python train.py --dataset="capsule endoscopy frames (Kvasir-Capsule)" --steps=21900 --final_lr_fraction=0
Rows from block 2, named by matrix and row number. Rows with one number belong to one channel. Each number is 128 + 32 x the weight over its row's rms, rounded and kept within 0 to 255. All counts start at 0. Numbers have three digits each. After the name is the row's rms in percent of the matrix's.
# convs0: first 3x3 conv (model.blocks.2.convs.0.weight, 64x64x3x3), inputs 0-12, a 3x3 kernel for each
# convs1: second 3x3 conv (model.blocks.2.convs.1.weight, 64x64x3x3, transposed), outputs 0-12, a 3x3 kernel for each
convs0.2 070:124113114104160134146145163094140112088154111140179162088088122103087128085097125183121135129191214142146131081115064100108098121114122150106132142103163114096160169161146167154168175160121130143150112101146123153163116119132128151130136105125133132137162123180127133162162157142197124128154132125178112189201087192158088143195100108192058091176121120
convs1.2 078:085164091115137132129079118097149128093082160163103148132144164099118183110130157089095081124136072088095128097147110118196166141156194100100139112108155110129161135115133136092118134107124114128141093122162123147160182144088158131087145111081127109153111086142123120149106092140068077165095139150133133122139158080183128085142133144113083105127111115
convs0.3 104:130131132129104118157165113130119079155127095140129097112118117141161128132136122133126117160129085133132118098081111087065118131102057081146181126172175103121144083126164109126131098130163178205229196255255150206235148179139124173121128165122115127131142153132107099109111126140157175166136126141108121099153166105124118057134154126131165133098113127
convs1.3 122:149142154154099146129142155183098113166163106144098128124141132113115097141142132092122118117151123118129139133143103133080164156160188124134090177167083158119098166129123163141110153123111159151094149163105146141129110120131144134136124134123144119084153140064128109119129126142107085112124130159148114051165145066176159157107124127112129154144133115
convs0.4 140:159230193130084121128123119127118121130126134118118123103101082141178161109099117104131144157119110122152115117083100129177169145137148099126124098137134116125133094120089129167103103086104080029089135160157114067116135139102124095090127160125123096104142184122137125119083036027142191131145116124094047071115185124122104087152126099134148112133110100
convs1.4 110:102095104133132132065106103122126112141202087125151127136132134119159092144121135139158141167163124136115133130127174126101120131094110116146140118130119155149122125117124122167156141109110120134125116110097133121123101096112142159138126142128145203158131159127117104147139124163101196086244152240157203213119161117189136139131164132115106139140121071
convs0.5 111:095092075107104105098112111145159147145163155151178172095039047080038039083062101127140128129134133115134132128128126128135122134134131082102083081091078089071064000000036000000034102048059137090100121107117128127139126178156136182164105149125105090123094058105100062117142140149136139149150152160141124111130116111134091100141143145133130136141132140
convs1.5 123:123146140126126129122114129083104109141090051135064063115115113116098114099100119120130145130134132163144139121133134097061121118090114113084116121090095121119121132134121107125126109124127127121135132124118137139126096099111106107129117133126127096137113076125092045118174110151141095157164134167082044091078101176066055141139144128103158132080098118
convs0.6 099:143160119112121121135114164104128148063129153123139114105144142114105130121130114133146135137181127129135130150166113153199086116112097149198200152108145165131151115133147171096174157097120086139135115110094134118070115110148094141125097113139136166132144129175137133154142126116184139102144124093145189166129108180120137161096065101125149151121155102
convs1.6 083:114118161149101134121163094110127160185098106113140136124134151105118166108106125068108145078111175099107120148135123140210143081148152098099104100120131117131143122113143121111131121110116130129124130124130112122133120137133119112133162139137130129152102133147131127146121120139084127173135101129170096146163126120132127156154179115166109058152084066
convs0.7 101:166230201207090109213139103150094098103045155131119132159129133146112132173130144077086105193161099123136109117134121076205197069125176124164158106132115116152143125140125137164116135136141110109144103103073123109121121116088154131120121149100099081132087115103114111141137115133116164142131142172085111115047150103074106130151099148093078129122151142
convs1.7 100:096050143143091091130109092186127130232106083160156131144133093145153099116109111174180120162123112159081090176105136186124099108102115116122111090121123102124105108133118116155136116131124110116127100108136114121136140155117152159131149151115130176115109164139117125135106109080107164089126121118180166149205140157149127136120141160115070118144101196
convs0.8 084:139135129144100085140155124167131106180149102163151112143119106104138116111084100107119122127132114113097113109077113104080120134101077132122144085141151061110125147169188146157128143102077096143143103175150108073127162132172143122178155157173101065091120121113087059083153141173159144182121096115088127102108204089091123057150164139174141150154132115
convs1.8 082:113118133172167187140135133108114155060125149067100133078118118156197140140132119140097129121134104188165146156095135158085161184140172168202124133184117097125103104108106118131129143133126122109117127140139121144140125126104128123105106105094100146123124156124120128134055112096125175148130140131119142159168182139142090129099162150081079110148164178
convs0.9 092:179148104157154140129136151170159117156140081093118128117108126136137125122123109147146137153076134178122166093057101107118104057111135087127161130148162126135137114117130141123119132132119101145142092122101093114095138128126139126136159143122075113154126139141112111134071054116112129132118132128069127114048187127077103101127167103141155112112124128
convs1.9 091:144107107174110136137109136180112091149163179102127141128112113136133124134122126164151114194108113168134122192179189168106192170133185093118112091160108110171142121134129129150135125131111097120140114126135132146170129136102135136113116123095125161132130159122139148150116127100113152118132116113157092144209140151215182197114091112084140127102180150
convs0.10 123:123124109127110108125110110149157148146155147139149139063091112078148135099117114118108103140117118129116121125134131124142136116130119136136115153171145149176162076069007027083036000042072127148174093113126090061085129114106142113119142143133093100106107148118086129124139161151136174155123147137109106112115139121111121119119138134123146143131149144
convs1.10 107:102105144111106093088081080107091077120111079111105087136152119156181138135164124138131143149141131166149141120109090122091121127114105155168156149159164133140139127131136122121127130122129148129108126112098155158142070089103121154124143162134114146125119137129103138120083110085145197145134180127061122097097155151060128128180172175135131117164140144
convs0.11 093:117098094091127121114106114088108117092143087115100080150135155125113109115117118154133142094167188120143134121149136146104102141124109148135148122127168133136146133135147120132165136155150133155144117122122105122138133119130125128135135110144159124141169125164129139150122128168194094155133123162185124213255148161188162154103091112188096132124084107
convs1.11 082:118174159091146160123134167096153181095136255145123192107131153097130176110116123101096125097154098087121099127140127114147163111149134085124131114121142104103138132106123135091125138118128115124132125133142114123131133113109142122102143139121123106152115090157128120113127127146101086163102128110123105084077118076113072036151170131118107129141124110
convs0.12 107:176186131141132134148096132176120119127134162142156135131172139147118127155118134165194145169101164131137134113089154101164126190156106121183107133138129100115167145131110121107105132125131120130135097110109114120147092083096106107103068126101154140135143144128148144148109053144121153099116126110187180124117138120166161138138047156113162121093151090
convs1.12 137:171090112155127112092110094166132004170151156161104118110153117123148123119095108152169160151069130116152148139144092143147091107010101130116136117126134127129120112133139117132142127119121143125119132129133138139141147139114144136136133136122122203158127134114155100116075175136139201123122064095105164216148144110147065110091146153125135123118090130
convs0.13 095:193165126168143125179161125125141168141154171158170152084142184101143141121152158142162137147136111138129129112093095112105101102098117093117117083097124091114138154129178165141174121130159077104142107108089111144140086108113095123118090107124075101134100098119097099131126093115116107102095105122116155171134153142115126173113123135113136143117132113
convs1.13 088:111088148070103155102090141123131118125110165123120158139132136153143156171160131114103082097094103125119109199126179191114133189107148121122170118101113137121124148154120154166138150160117121138161133137136111122126150131112130134120140125113170151154175121142159130143111122126137145163153148137110132155142142144164166151085144136122136100080167137
convs0.14 101:107106106110131126122103109156151121136136114106111121088026098129167142157171149107122115105118146141128137142110107133139123140158154063127133143109137145134120104057106131096123154137121079058118146191114154151101123166142131135153134134141114104112147142139183182155148125155145161174127152152174104111160144119186177172139127134116129116107124116
convs1.14 095:140164173135136161169223211119134154126134168151131088110103129117124136087077107118116143096133130103125139143093103126130117162184137108093115132124114136118119154122099146123110099136131124125137146140152116099109119138125101091090115128132097031069088104101076073106124111137181141157140094095120000055128137114101158144136091107149138125145124127
convs0.15 092:120158140158119131164114127196178144202162144166116130119088116081170142121150141126129134136104102129137106128120140116138158140167147068099093073160144087164147077092120032123113082118165063062108030188173052102142116141116139106111108131133099060106039159117090152119121128118089175153126158146102094118064153137120154145148164149109148147121125132
convs1.15 091:089089112085135130129135130069110149026153179108181125138142100118139110092116097130091131089096121096094119088116143037116133085064099135147144154125160126114150118130126135134129125123124170173140148128098162155112113129126118129126121118124118121114093106138093134124140158105147155097083106085123144130080141153050105107147136115134150096147153116
convs0.16 082:123091082128169100142163077146184134159167113118101091118125107109145127103143108171130130141150151159160136105081114111052114150157171147149121165172141116114148140099109169167132145151133110169114117183145094181080101150122137116095125093096156143085156157122171178130149143161183142206159126144203150105215173135182204166139144099165147123125116138
convs1.16 090:148180116124162142178191154128110132073091140149123155118134141111121130090111123081085151133163117138153125027083120056125155140123170122119108151150130158137141142120149144111146104091124124137108130147107108143125145148161154118133178155141125102147113107119125131124104110125149127182129134163042047096084126095065035063120105086088118123098148113
convs0.17 084:128154150164138122079120074146107100229061071163101117139127107137105113128122119096108141114169087104124095147127135128087184144134110138099124104127111116122115116119133105119110102134129116136122080096096109093113147118132169125128181167142123103125120110126128126117172150140153087174149135148068105109106180068148146090158206134150072171150180156
convs1.17 099:116106103100105092116105103156133141115156191157145128121129125143161123111121118120149127124137106121128088136118099175114087136098080150159122135166136130128102120126122124138134123135134135125118159168148179165158118122127128128143108129115137163147140140132138140135128119138166131115136133132121163163132200141121092113110149188139050201125141174
convs0.18 067:135110152101086139159154172076106113061117098120149120087125114144136128150197178151137163146158156103118157132186135095101082161174104156117121122111118168134096142137097136136112145158112090103087142131126163187160154108143128153164126102140145126121146150144157212167190183157151146114123128078114117114172117112179254210183161187173132139146174124
convs1.18 092:065083095164178158111140135158157144133123152191074143146148142108102128126106137127145169108124115109196171140116119154158116116167160161166151104118123153143115117124130117105123127097122138140124116110107115082124139141131139149136147196126159157158085079130144130165137165176103086118122074117146148187098094109131094175103164139115110122112071092
convs0.19 079:111109104151178140143152107125136144154141119129134119167155169166147106114142125108140118118136149127108148144118132143101113146163137118149144125174169135143136050118128129132130127121092146150120111150085070152134104123111109106119112086123179179154101101110108145122143154164106106137136178158125126101124148092063114110136182163103112123125156140
convs1.19 101:134127142147139137147124147086115120061141174125106129135168101142141112159121130145119147113142148116121153137123116101065118116106114153129148129154152107108132131133133124132134119131140139150123130133106121119115124146107130119111134121123134126130104118133127113129126196122122126120174124156136120105111133150077055122159161136160178148140153133
convs0.20 124:118150107087132092120116123081089112047094157133133130127112101158139117160141131139132104139167145126130117067139108102173114087052070130153122141133084131151122137131111156154126160138110130150087143116106151133116147177168145183151135160167127131115165152157145135139106128118147170113108109098185128144247039180228098134157103155166203184169172165
convs1.20 111:126113097129120122152138107148111181166073167138143218112136157101111162140153135116116136108126141121131113123137120115169111144165126143116147169093153148154152132116133152113133137127132128136123130120131120132134131124143107123136117112138143121165139106147137153140096092110097102132118144112184174158166093087183210125112119097109134092100071098
convs0.21 105:088020071094167114079119085115171175144163148099099122147176125151134132125116106181154120114165137129141115099146149128120139099082121095146143113136124099141133136112108161160137124128072094173103150157176099123112080122128092111110124125145175224121160137144167138131165224159150100140140132146165195164213150190183100125135149129148120119155130141
convs1.21 088:177202140150128119219183132091087174076084122109135069101113147111123138125144112142108106118134119138122079144181123094160131111142129134124139128132112128110126137096131141102137114130143130132133115135122113126113139146140152121132138124143133075152136141142123167138142137135159115151119132082149078081137119098184159117160127066140140132096153117
convs0.22 073:138093079138149091124124130117119134087120106092115103047086144065072080126111102161164112132157162143125149105143104128164095125082099127165145143104097162116154082133128081121149127150180103127134135126081140116118126164164122169153152162154114184184099136163098113154125167149141143125148128119143186195148122215144084180133107158146140159111106093
convs1.22 083:139145136097078141161185143118135139166068163121090170101128155129151162149150151124094102140111087152135067136145109184137101177139150142122151130133153113142154143118132129115119118136132131108149143145145121120123114115083122107078126118086065092129098150153112137122095116135079181167102150155088098082141129078090114116164184101117146066142141167
convs0.23 107:129135169126102176120103142142149176138101208142133170107155107144163150098130142133165175174093102126140159105088142091124179127134166111145136139143101118109112135134121122132081128132139136144160153136138147136121133126144138134124125111125099111096127161105117132093110103091091201141122137102107133066140071124094146138123096079083151094120095033
convs1.23 100:149106131146112146092095107108117088129113069093096094159136107152119086129115130134160138134102171114163183161116164168135112182124125120112134115113154123127122116136126119139130128124129110118132109125139116134157136122107133127120137121118149161130146123061133115122117121110162160065155110142113179200128070167095130156075088129150166108143136120
convs0.24 075:087064078099110106102136168141182193136161160139159152103117115106125155127130159175162137129097112136117114113134119113117081077060089084162169094141159113137186135123138113124170105131163065085085141160223123107120126171167149143123143151139140163134087137148137137169189194160112136120126121102147126098083070130095035082132113137125176138145142101
convs1.24 079:147161158136127152190138164042101084103145098088075117116090109126108136133167163086095096104136137126130134147151203125140207206214219126144156133142184115143161142127114141118099128129127140141115151132109129137132102104105097116105103088093108048084137132112137178157158106124110092110101128132120111091148127110168255163150158116107175097101142095
convs0.25 108:151117106161132123127141146148129090170126044077102087100137129090139111096112128140145115124131099135094114120095120159112097086127126130150139135176182151175168139111133137142158131140140117139153110151200102139169096111107104116130153141086115124148146141144113143161121122142166103165136147126162147155143255072087147147093149114179117172136154116
convs1.25 089:147148127129118146113125207155123082125189220161117152130102121114154139102115090156147108146160109124123119116179151146067163144111161089100072116159085112117110127134117121143140114120128111103116123135134122134129132143110157144135141149139125155128125152152116122138134164128126147160110128113132074119116160139155083126153202164133094143131174128
convs0.26 103:155169156164109133152131143144093095165112108118120102135164146177161137166116106115125158136102128137148161091053115108079134131157125125156173103147173109092108139104140137102107103078133132117140103144114130125107103117101111120121084104080123109143159155133136125115108115131141169155148134117128097116126217126111182161122154116114123112099093073
convs1.26 105:124091124149140138103102087169150087170148071143075123140125102132107073099078135130158125157159128161134150159111139167073132213164152125141130093118122098091111100122118113163149129133121117139133127137133112137141156124118151150133146149151152191144126126114120086140139112101132124084159106171138168145061126141134095154118106150151120153125150108
convs0.27 105:146195151122118135114122153139143102131137087123132089098095081089146048112109043098116134109099153124112164124117102137179105140146092140114137147127162146147194093097147107112197126114201116090125109101083137113136145131150124090178139141151062061093141143115131099135146119096171176109153135094075085129118189143126161137140144117147145118132132103
convs1.27 099:156117136160144164139146140181183161189131222169146162113137159110169180091097107141152131125146122125133118100105149151120195136118137110124120102110102132118123117140132118143138113127140138147127138119108125113098114105105118129108122135124126171121106143139120103129042109137108193208093124150102099108113129119061084086117161155114168127156168160
convs0.28 076:105095111127153177107143131155188143192188108106115113175149123140145146163143159169160162164086087143107111176122150185100127153150119114114116088125124104115095116085118098086079142104131097058077046072083062083084152146106160150121149164140155114113127124132148129082148127122123114152154131112142083081117127079108127111104192098121172145117099100
convs1.28 079:185133128141083081101093120090102120070200163074139086114104109148150132138131118158123146110044146181133181133142141094088135123074091138166127158178138159145132133123125140123128138127125156179162171173160168149135120120117125116154122156173126124123144145135129133113125125097157137098112109097151137127177189164143123105132104120152157130113167104
convs0.29 117:112174178141142160172123126126125127134111121155119123137151153167142130131175166062070098120108094161166148112091092085082117142212176076096095080120142134158133114125141106128111112098108138127152128133146132134124108114096144125120124104101125115109110122102183232157116088076102117105081105102129065098066099083139255180148152147131133133123139144
convs1.29 102:107089109120123124118125120153190155165143120131088089144158121144130114128097126134118115131125141141157180117059109163127113109152192126133131126131135149149140120149140133146129125107101121122115118126120127120107148149138137133139137126122144163120117112104129112127072123100161131112172107235154184183163137127099091137092093112113101102109115126
convs0.30 096:127066128196102135221117128110106151095072154097081093134161139139172131136163112122139122161196111146124086088147128072136126157174162121181165117135121087114109109117157144139144102108123131138112154192188137153151111144131125130117135113125132160140135157139139211139148164120131151138083117090189213143157188113119216163087061096097121182097184136
convs1.30 085:138145111085120144167178130167192160178080089208135159132134121122112098103090118062045096097208130100099143122088110163115100103135162117111123137166134086103102127134129127142131103113133128129126119131140078106123118146133124129123150129119115123125109114096093081124147158134152116120122077128147046113116145158045048124101169133173076110170102169
convs0.31 077:114105151102098130127124145095126129148135101108150144118117129116125121102118129125098113119151112131129133117164127147166164135185146125098075115107096122107076131144113140124118137124114138085085138120100166147122089089096072093086085082085125112105157130130127149138170207150190157169148178136126113099176197096115151110099148124140081155160169180
convs1.31 089:096154096088158156132086114140113190119090182163089165139138133135133116134117111110134092088223121070134136114118112104039147133147119133129123153149115146139147127122130119124134117131135129124132124113143139148172156163150153171132140143134133126146122106133123137149150129135143095117140108118117121086041098117159147131114082137139046137128120096
convs0.32 145:114000084086143070118107115104129161096126131083085095166152132124132127097129125159122075101169113160113154080163142107090107088083077092161153126126122128108098085118127147135140129133119102165110110093111079107085104128140079131100117101147140198116156137163140166135145212148173134167119164112120221125203101196142151107122145128152129146110150125
convs1.32 142:111173145118143149180157132142139222109107175148154118118130130128091139127134100115102131110113136135129096147146089114149160117175145131134135126142133126132138132119134136115128117126135117103110130126122121130126139152134124095119124116127130060117141102121120177115114156117145052170104151077147081093159066116101206093120138062144141142126152138
convs0.33 122:124110135048148135091135151091121143096126133129119135130122093151144126121124108141124149077153139112123143106122124133070126155130106130126081107149121063103091152155099149180140154185116123152134139126108113132125166139136153151114155111123112117096196137128144148094120153142186137164134159131198163145255116134234182119131128115174099108118112094
convs1.33 144:098146138101149129128148105095097135055148196126137114086120109079091139091110088096109188072120154102136140121135084080151115125151118141118133174121148151140146120119135131102144134122136122119113144138129134156134132129152117111151136128150127095126115067112097131087101152087106055148084164078129107093086057082133152079135147102131128118127138108
convs0.34 127:139145113123098099134112112140163146126160139117150139062074120094147126108127112108105115130083120123087126129143133130170150119151135131105128159152136148176160136081000156065000120022000134145168156165143133146142119087127111056144115113132066065099141140088133126066113137123154190140130150115112101100131146106111132118124140128137154142130144135
convs1.34 101:157088135163088140123115141151133119164091143112099150140161146152182135129113082168158136160139106134136130112123114154119146116114099124135147097123114135136122117118119118121127118115123114119136113132160116136152116156135138154133131145123122134110094131101091099103057136120085193179086111094088155142109151098079097096168133127129130096161137145
convs0.35 071:100100119088111119150149151134135152150149130166133106114115164114124153147168184106141130096107109094126139145127137149117128153170131143152167125120139181184153129116117083122120109113132138101192127137203176183178122140144136146139120119156141132104122159122152196121159144128131164140090120095145131103119097143159209168127133117125168085085092045
convs1.35 086:126120123147201141126166126063111140063153117123111094141146148133095112138104155109090132072096155095141207134123164086124139151133125154131145136102113128129105131130122139121121143122127128134137135127112129121124106113122116081136123122181151137153114086106135110121143160140171129140165126182104175153072103099038076122096101077159204146179126091
convs0.36 086:105142135143104121154128138139125109122132152131159152097117101087125128102106130076034087146123132154145129089096096115170139118141135091100133113106138133124174129152064079091025083088061133152154066077087101078099130058111142105139143141125123125121143148116085084110106109078136130088153134140063091085095133129122089108155141115138116129178185188
convs1.36 073:109097118144117125143124112179177145211132109156113112120130113142163129146159126122138115132147129137143117093090085181161148156159179113115109112122137132138142132131121139160143125132133139137135138149149149142138099147143111163135110129115113133113109131121123146140053044071082187142123223211109201169168161144167174126122121097127077053144156142
convs0.37 103:154157161187099132187117106138081096156045146134079113129138142111106120136135137104088135181199109136165107149141125117170176107126117142143147089112110093124142140127129120123114113126129114117164073111079111104141133110130165123119157137125139131134103090116129128144185173154163115166156135151129133129079167070125159139162147154127039178160166150
convs1.37 104:094101144127097087142158109149142145173126096141174136124131113130155108110115113110160090132150100118045057147109089156144083086075131149149123107141124108104107120133123121139130113118125129124132130158159115117126109144139124111142141156127121139114099139123118109122159133119151135118116129137116107123127183139092058084155164174164044125170136193
convs0.38 112:115100071050147126074084129122166123076204121085147126142135145133154156135134132152157146134064123157106144132121124159131080138117118134140110139135152149139141124138121142137145140142137121159132147127126129140098135119126143128100130113135119138124123155138111135101133118135156170129117143123151160129154062192158114119110112104141245125113151114
convs1.38 134:188155115149164137121126126084085137128133135097096138130120160125105168140136131127081156113120132139175160131138139093151162136148116110118142140118139141154139137131133146120135128120131120127122136116124117128112134116129110122114124113148129108137139117144117146125109148145095124156127120110125117143152098145147196131100145086094196108057115077
convs0.39 125:127171138184115146173127127106125111122130135112143143106123126131163116106124135124136131209106130155133107138109147111135156122134143152147164141123132146123116180144107178195083160149126111088140104107072098096126147138102212095121167153104121067112095172105111145129130123145109187133108118129094087097006186113074135111100111115080149113108132138
convs1.39 107:139113116184128135108099151159103083208154014166092102146131117131171106135101121177173111208144117148134130169122157178100148132107085115136129134137130112127117132126133133151146132111118139139137122112150145123140135145121145155132122143120148177127128153128159102145181106174141192110202084158170138134187183178186127132106120137113123135110102136
convs0.40 089:135094152138134134133146133134135159140132158147138145094154101105102184143100151117063084117124075141170135154172151164163169125120121113110107113153136113159157121119039106111082115135101114136093092064144094064090153105147177190129161194167080121042097136136078075094147200142124128151131117124048121057075128136074098070142166129137122135115089093
convs1.40 089:154137123141147099137148124123103106124210052068112105120097104144125094155177156090117124151096112155155111111124139105139105154166160135153125127138119145155139126122125138142122139139131146143126162158146147144128126100118119126112110126091114134108159151117144179161135024121163161109175231204123132155151152158167195210097118151123084136112160130
convs0.41 082:136057066104182144093128137109133074164176029099107087119136122106100132103109127181164160098076149140144173158102097170051066150181137115114131103134160124132130127148163099128169111138150071089067093125144082100117127135151101142150113121141150173134157143179143141143137164129147111139153165144101099143136119155093106099121192098192160122136101110
convs1.41 086:115159096147146111079101136107104142069190224111135159124112158111123166122133146107112139133090089122138134147169150095107208143092142113141139120136140128110130127102116129099119131115122105143152135151145138141144142117099142116092121138120111106132111120142118130125128129153098087146106114123141148154108174143119091118094071072111180130118231093
convs0.42 076:166192125180097115154104082172111129115084182145102132163108104120100105130106125105132149171123091187178128108108123109155147112108141129136135122123096127140115140132158114125135139124142091113140086107068094145146119115094184107074157146116130090166101121123113109128107104153112151152122127170140099121101127113196153126114111138047142160030073107
convs1.42 100:163086142159112091144103097214120090177088085114106110131143121162165136145125122103132159139088126155083119166071090210138099160119130129142125121118103118140124105129123107139132104125124109127135114142133103108117129128116119102120135130124095142105130157117113112086088090058147174129163161155112112171188131157121094100088073113134116106137124162
convs0.43 095:077030026115195095104172069112145139175164077132126117159144151137112126110143144171180110115098160154141158105092149081015106090118151114118144119121139117125121146135147148138167139121132092112067111115092071128105065120124091126137079107130160195147130117153150139148161177165119114152115127138176100149147094169166151163132223111156186099080062104
convs1.43 089:189158142179103128153090194161113156095132227143143152116100126120093143126135133171110135203082106157127158155159191177127217214163192114146157101132122108108117126123129143118121124125134109131138111136134099121126170144127167120109159154144132105120132120132124139123119147134123113135116127101154119121210159111192105098132093086083199175075190121
convs0.44 091:152173133148155146156162128134130094151131096117102116142117132117138102116092141112130148135117144130124146143102132135097128141123115117092135120170194124171167132108101146065062186150142116130182194197162147119146161169178138135200125154171125099150139131098130108124107089134113107139138136150141131090175189077104128103144162141136108128145102143
convs1.44 090:117101086126138140067117116074161111083155143080178151114138106146176134142146115174148148137123143101165168077124110085094130120105134136175136131153150131140144108106119106115126135127127123136128106134127132141136114125099140150131110136107119158122121124110115131109102118102092135114096126096120176129149194143131114086146130172100112118125132143
convs0.45 128:083000064110127114119119127076113135093120117099118125116142132099103109114106120171170118128145119128110120090173162123143125094107151127159145131123111136150154113130096130133127102107088130135112149115154131133150129154154105125098112116100160226149128130118119122116178252184148145144123130131109182116088082105063072078115137144142162139134140116
convs1.45 123:182227209127133148175191160115162155123115143111127136113092091121108127134145127132106131115129129137138113139135113117145131134181136154142132138148147099115125155130117128112117119141148144126111135143124116124123141167139117096104132129132113049079111134124136164134172178143135123144100110048101065086150115124112160101087122107122154116106129127
convs0.46 096:166185144124153121166157113135131119087121115112130123127135131143147122116141131110139129111139124091127122128107116111073088223240169124140110100132109089105072140120120120129142148151141113116112123134111099121101099130132125152139132122116141102123143142128179223180102096147147133132118106076116146135131127127183255245160104139179118142181177157
convs1.46 101:096118106109144119119140138107138143099124172171093102137160140128110131098043112096105133103119125097153179090110088127163134098050095132120114145124116142136146115127138116126137112111112127128122142122129130129139158142143118126143134130132119145161105084120145068125140154162133131163111064121050122096089127109059051117123147137097113112125092117
convs0.47 097:128131150140105119089143152130140137113124132098093110110111060146147143186134141138098131138147142103138110110144138150172209128016100111104118115141126109136142107089106142144141120187139127139114121146137113116152126104127129135123134131133098084050141145098130087118100125088116140134116090108080127075132179162155047059091093075102107079120101072
convs1.47 094:125106121093115127112145179083112131134208103145141143120106109113133108164157113102131098134120132104134160088178117071111073222180133152133119154109128178176134129139139127140148126109116127139126132130117147148148129111133125170155089140127127141124143136115198183136133088149085140121171230167077145128102113120255255183092140178107111190168142148
convs0.48 095:110107113115120080115121112119112121136122094155136127114117096143119135134144127156149158071169190082128157125119134139087113119117131176178125137180207142169145127159081133167161108155149165145099180185146180203128129113125092155174091109143133104047152114139101111141115133149133086178079113155130114096156166093118148114076124130124060116053066117
convs1.48 078:086119125116135142101141153084128230060154255080135209120135140111143169113131143102156134108121112105112131095115156098104168134114165147159098153148113154128125126118125127117132130123134149162122157163135133132114140138126150152115133150120143184128116133138148165152149162183128114165123160176105146103046118121151135104138206141137129178139177125
convs0.49 145:129138118130103114131109119139150140148159154152160156031017012009124057033077057123121130148112127130116132132145134133159152122140133124120106131141112123145135047031051069105027047035040117097120098140112130125116134123129154105137130120131060059079071129094061106093121144134137189159132159141104112127106152131094110107133155144127158153136156148
convs1.49 133:115076123111110127113102123134124086113083114092089086113133096119156108098114100146134129131116111131144136115115101119102121105061085136123145138109133133132137138131127138131131127135129160163137150143131144148125114141103106127096107107110115133113108135108089119102097155105134197144099132106080083095099101104035089081168151180155183128166154149
convs0.50 131:106034071120194144115128125120125144127135132130135131139216167163079077117151143156133086107160127129100115112163160133099102111106132095163131132154144136132123128173128127059111167179138149226160136052072112168154118111112096162123118095105145220143116069105096092113133188164133058097123138137140212161131039093124108113110127127145121118134154130
convs1.50 100:157184166143145168174162159141142146118114212103151154099097117120084165150181124113104124117115104169150104133135073137167143199244184134138127128144111119155142124127123141107127110136132117104095144122126111127118131126122112103110124117129114093134134124168138192150126152152165097205119168082065068092174101118194195125124116085147115107129134133
convs0.51 122:106096154142178119126165126123113136134115124124119115128088155142000234154075167129135102113181103108144111134126126122071122123092127128150124118148148128118131106158178066150203123141145107090112100060184103090123128153091124200053104131095128137137072082217115113167146137143105062173134118143129121108098054162132084128141130138127107148126129128
convs1.51 083:112138133132174146144173177137151185114164152122201160140125137148115135121127174128123134112128121149136134161142183134145153155152204117122123151121133124112127144149121169143102147129105123135149117138141132136139138121131131126121139121122172134131182123127155157121185152122196023103136142124179195148186170115150214151109139099125110120125130093
convs0.52 092:143128123068194130104139148097142107128181095112126111136119125163129124136126107188146148117097177140121163151102111197088091148094115131113127116126170104102150161133093173160146155172106120163151093088124083115125121127140123128119131114126125114082193133141152110116134112136191125137141125117169089101247087146189085075120104063181133073142084083
convs1.52 092:123164111182182126121111122051092130018149182047131143089127142076134155118134127128100138133109126102150122080130151045141167126146133105130134133121139164147155134107147140092146145110132128126115137127120141125133132117144132113138111119141135111148126114130156145128097117137098103128132127121118142122044118060183157104130121114106165131130156105
convs0.53 090:098127123153175157143146134133153171158163151129120132145136141142130097109107105123138097098133144120126114151152124155139118174122150106119076122122101101118114128153125144193164098110113139163156127131098067112146089102082093093109100090075134129104113101081079090148136137093113082076120122144091144225105165178124109181134102121132093095134121126
convs1.53 081:101124118084140090109118118093134128127145167124132060122115135120133168146158155105126113106143060110093079076118087097079125120148128144113075150112079132121123132140117142151129143159124169146156170159135159150129106135129118126140117127128099097113138140169133158139153140156108095183138122139091141079155234128134189073121155080057110119130108169
convs0.54 093:116113113159127120148170163101100135121119148104095090136106128113099115154122125140140116158139110153133118090151161087152146041000044128122111160125093153161156125136133121120129118094107111143133110149151090135150107127094122114101120125128113132130122138120135096122159172155099112127114092128074092091118150121180064066124156150077153142113099090
convs1.54 113:155109139139087115149116100191173161204141112159128112095107105134145121152152118148119108147122128145100092175142146181128111255234148158146136120127121134141110112112123114124128126134128119131132124140131124127119122127116129134124122125129115127139147162151146178144113108101130154109146156137146120119170109156250223188105142153176176149151153166
convs0.55 078:165204144162128119128139116122132118141148133122131117136077084107137113161134128102139155143108138130105126143150155114142145119126147129121171131137173156186181131119164111116101110130161108125137142189155106103096147150131158094127146142126061026095093116082139135100126099132120144131132136143073082101065127086090125153112119099111153118130155125
convs1.55 098:128069109141115137141145181156153053099066119145078066125155113123162118101120089181125124152137115155159155106083074120102108097089060155133123162119111140117122125134141132142142119136144134133100131134102116124100108118089114126102134128110139161143116146133108140123092152115111159124055089066127173175156146163054118117128141208120151140125116168
convs0.56 079:110089089103133112096085133123121135087129135116129107151159142115125142137128130150156114116117140132101152083122118116128068121099100107171117124132131152127130130148112146126123096101108109157077082103134133160140128118146114119146142112155144165128108156140093144109135152150159216142156186117145223131166073153096130118170141178181254185162232151
convs1.56 125:106158125095141139137152102106108095102063155099089186149139148154105154132131128123102129094151125133173129136108122109140162092138091137119134135145142123145138126125134126125135111124125124116107152133137120132120142143142130124118146120150149109130147120126115133118125141115141087148115101102186098131143104181089161120135186139158166134126163131
convs0.57 070:181249196147095154119115109160135155117154192149147136154134141129103112147115130103160203168091106151137132137114135121106107128147131178148163130123144133145150137117136108100085116100132092100141084107101143138137153137127147119121154149161124103126101132109142136134081019064103132098125119136141118130056088084088137156085115109104230134104118105
convs1.57 077:149028076115093081078070104131100053149191100101110070153147131155134119113103109119130153086060130139123168146107159120087114111054071130137122121104113108113116106128115130154143123129120118114115141137119112117097120106138118116141167151156158191144145143112109095085106127108139154117122107101151195174175112153087091132094114119124169097123113076
convs0.58 082:077045080109128107114117136107144137093122147071124162114123108096109090114121104153145121094124108120128100122167149122175123085057110109172153124131112127124159113117129126124139116126108154155129170149177116117119133178163144148125164158162135174125121124116140125155174204176116131121126125117156190108119123125136054058154118165113133152169165153
convs1.58 100:152193158123098120163143132067094082156107079095124157107097119127126137138174159101104098131154147106098091123147119107155097153167125128094112156141143143149132139122124135115119125131140108088101127122127129137130126151130106113095107092099105029078144136119122156138140097109115111114116131133092037055125104116141210123159140135122117122130126129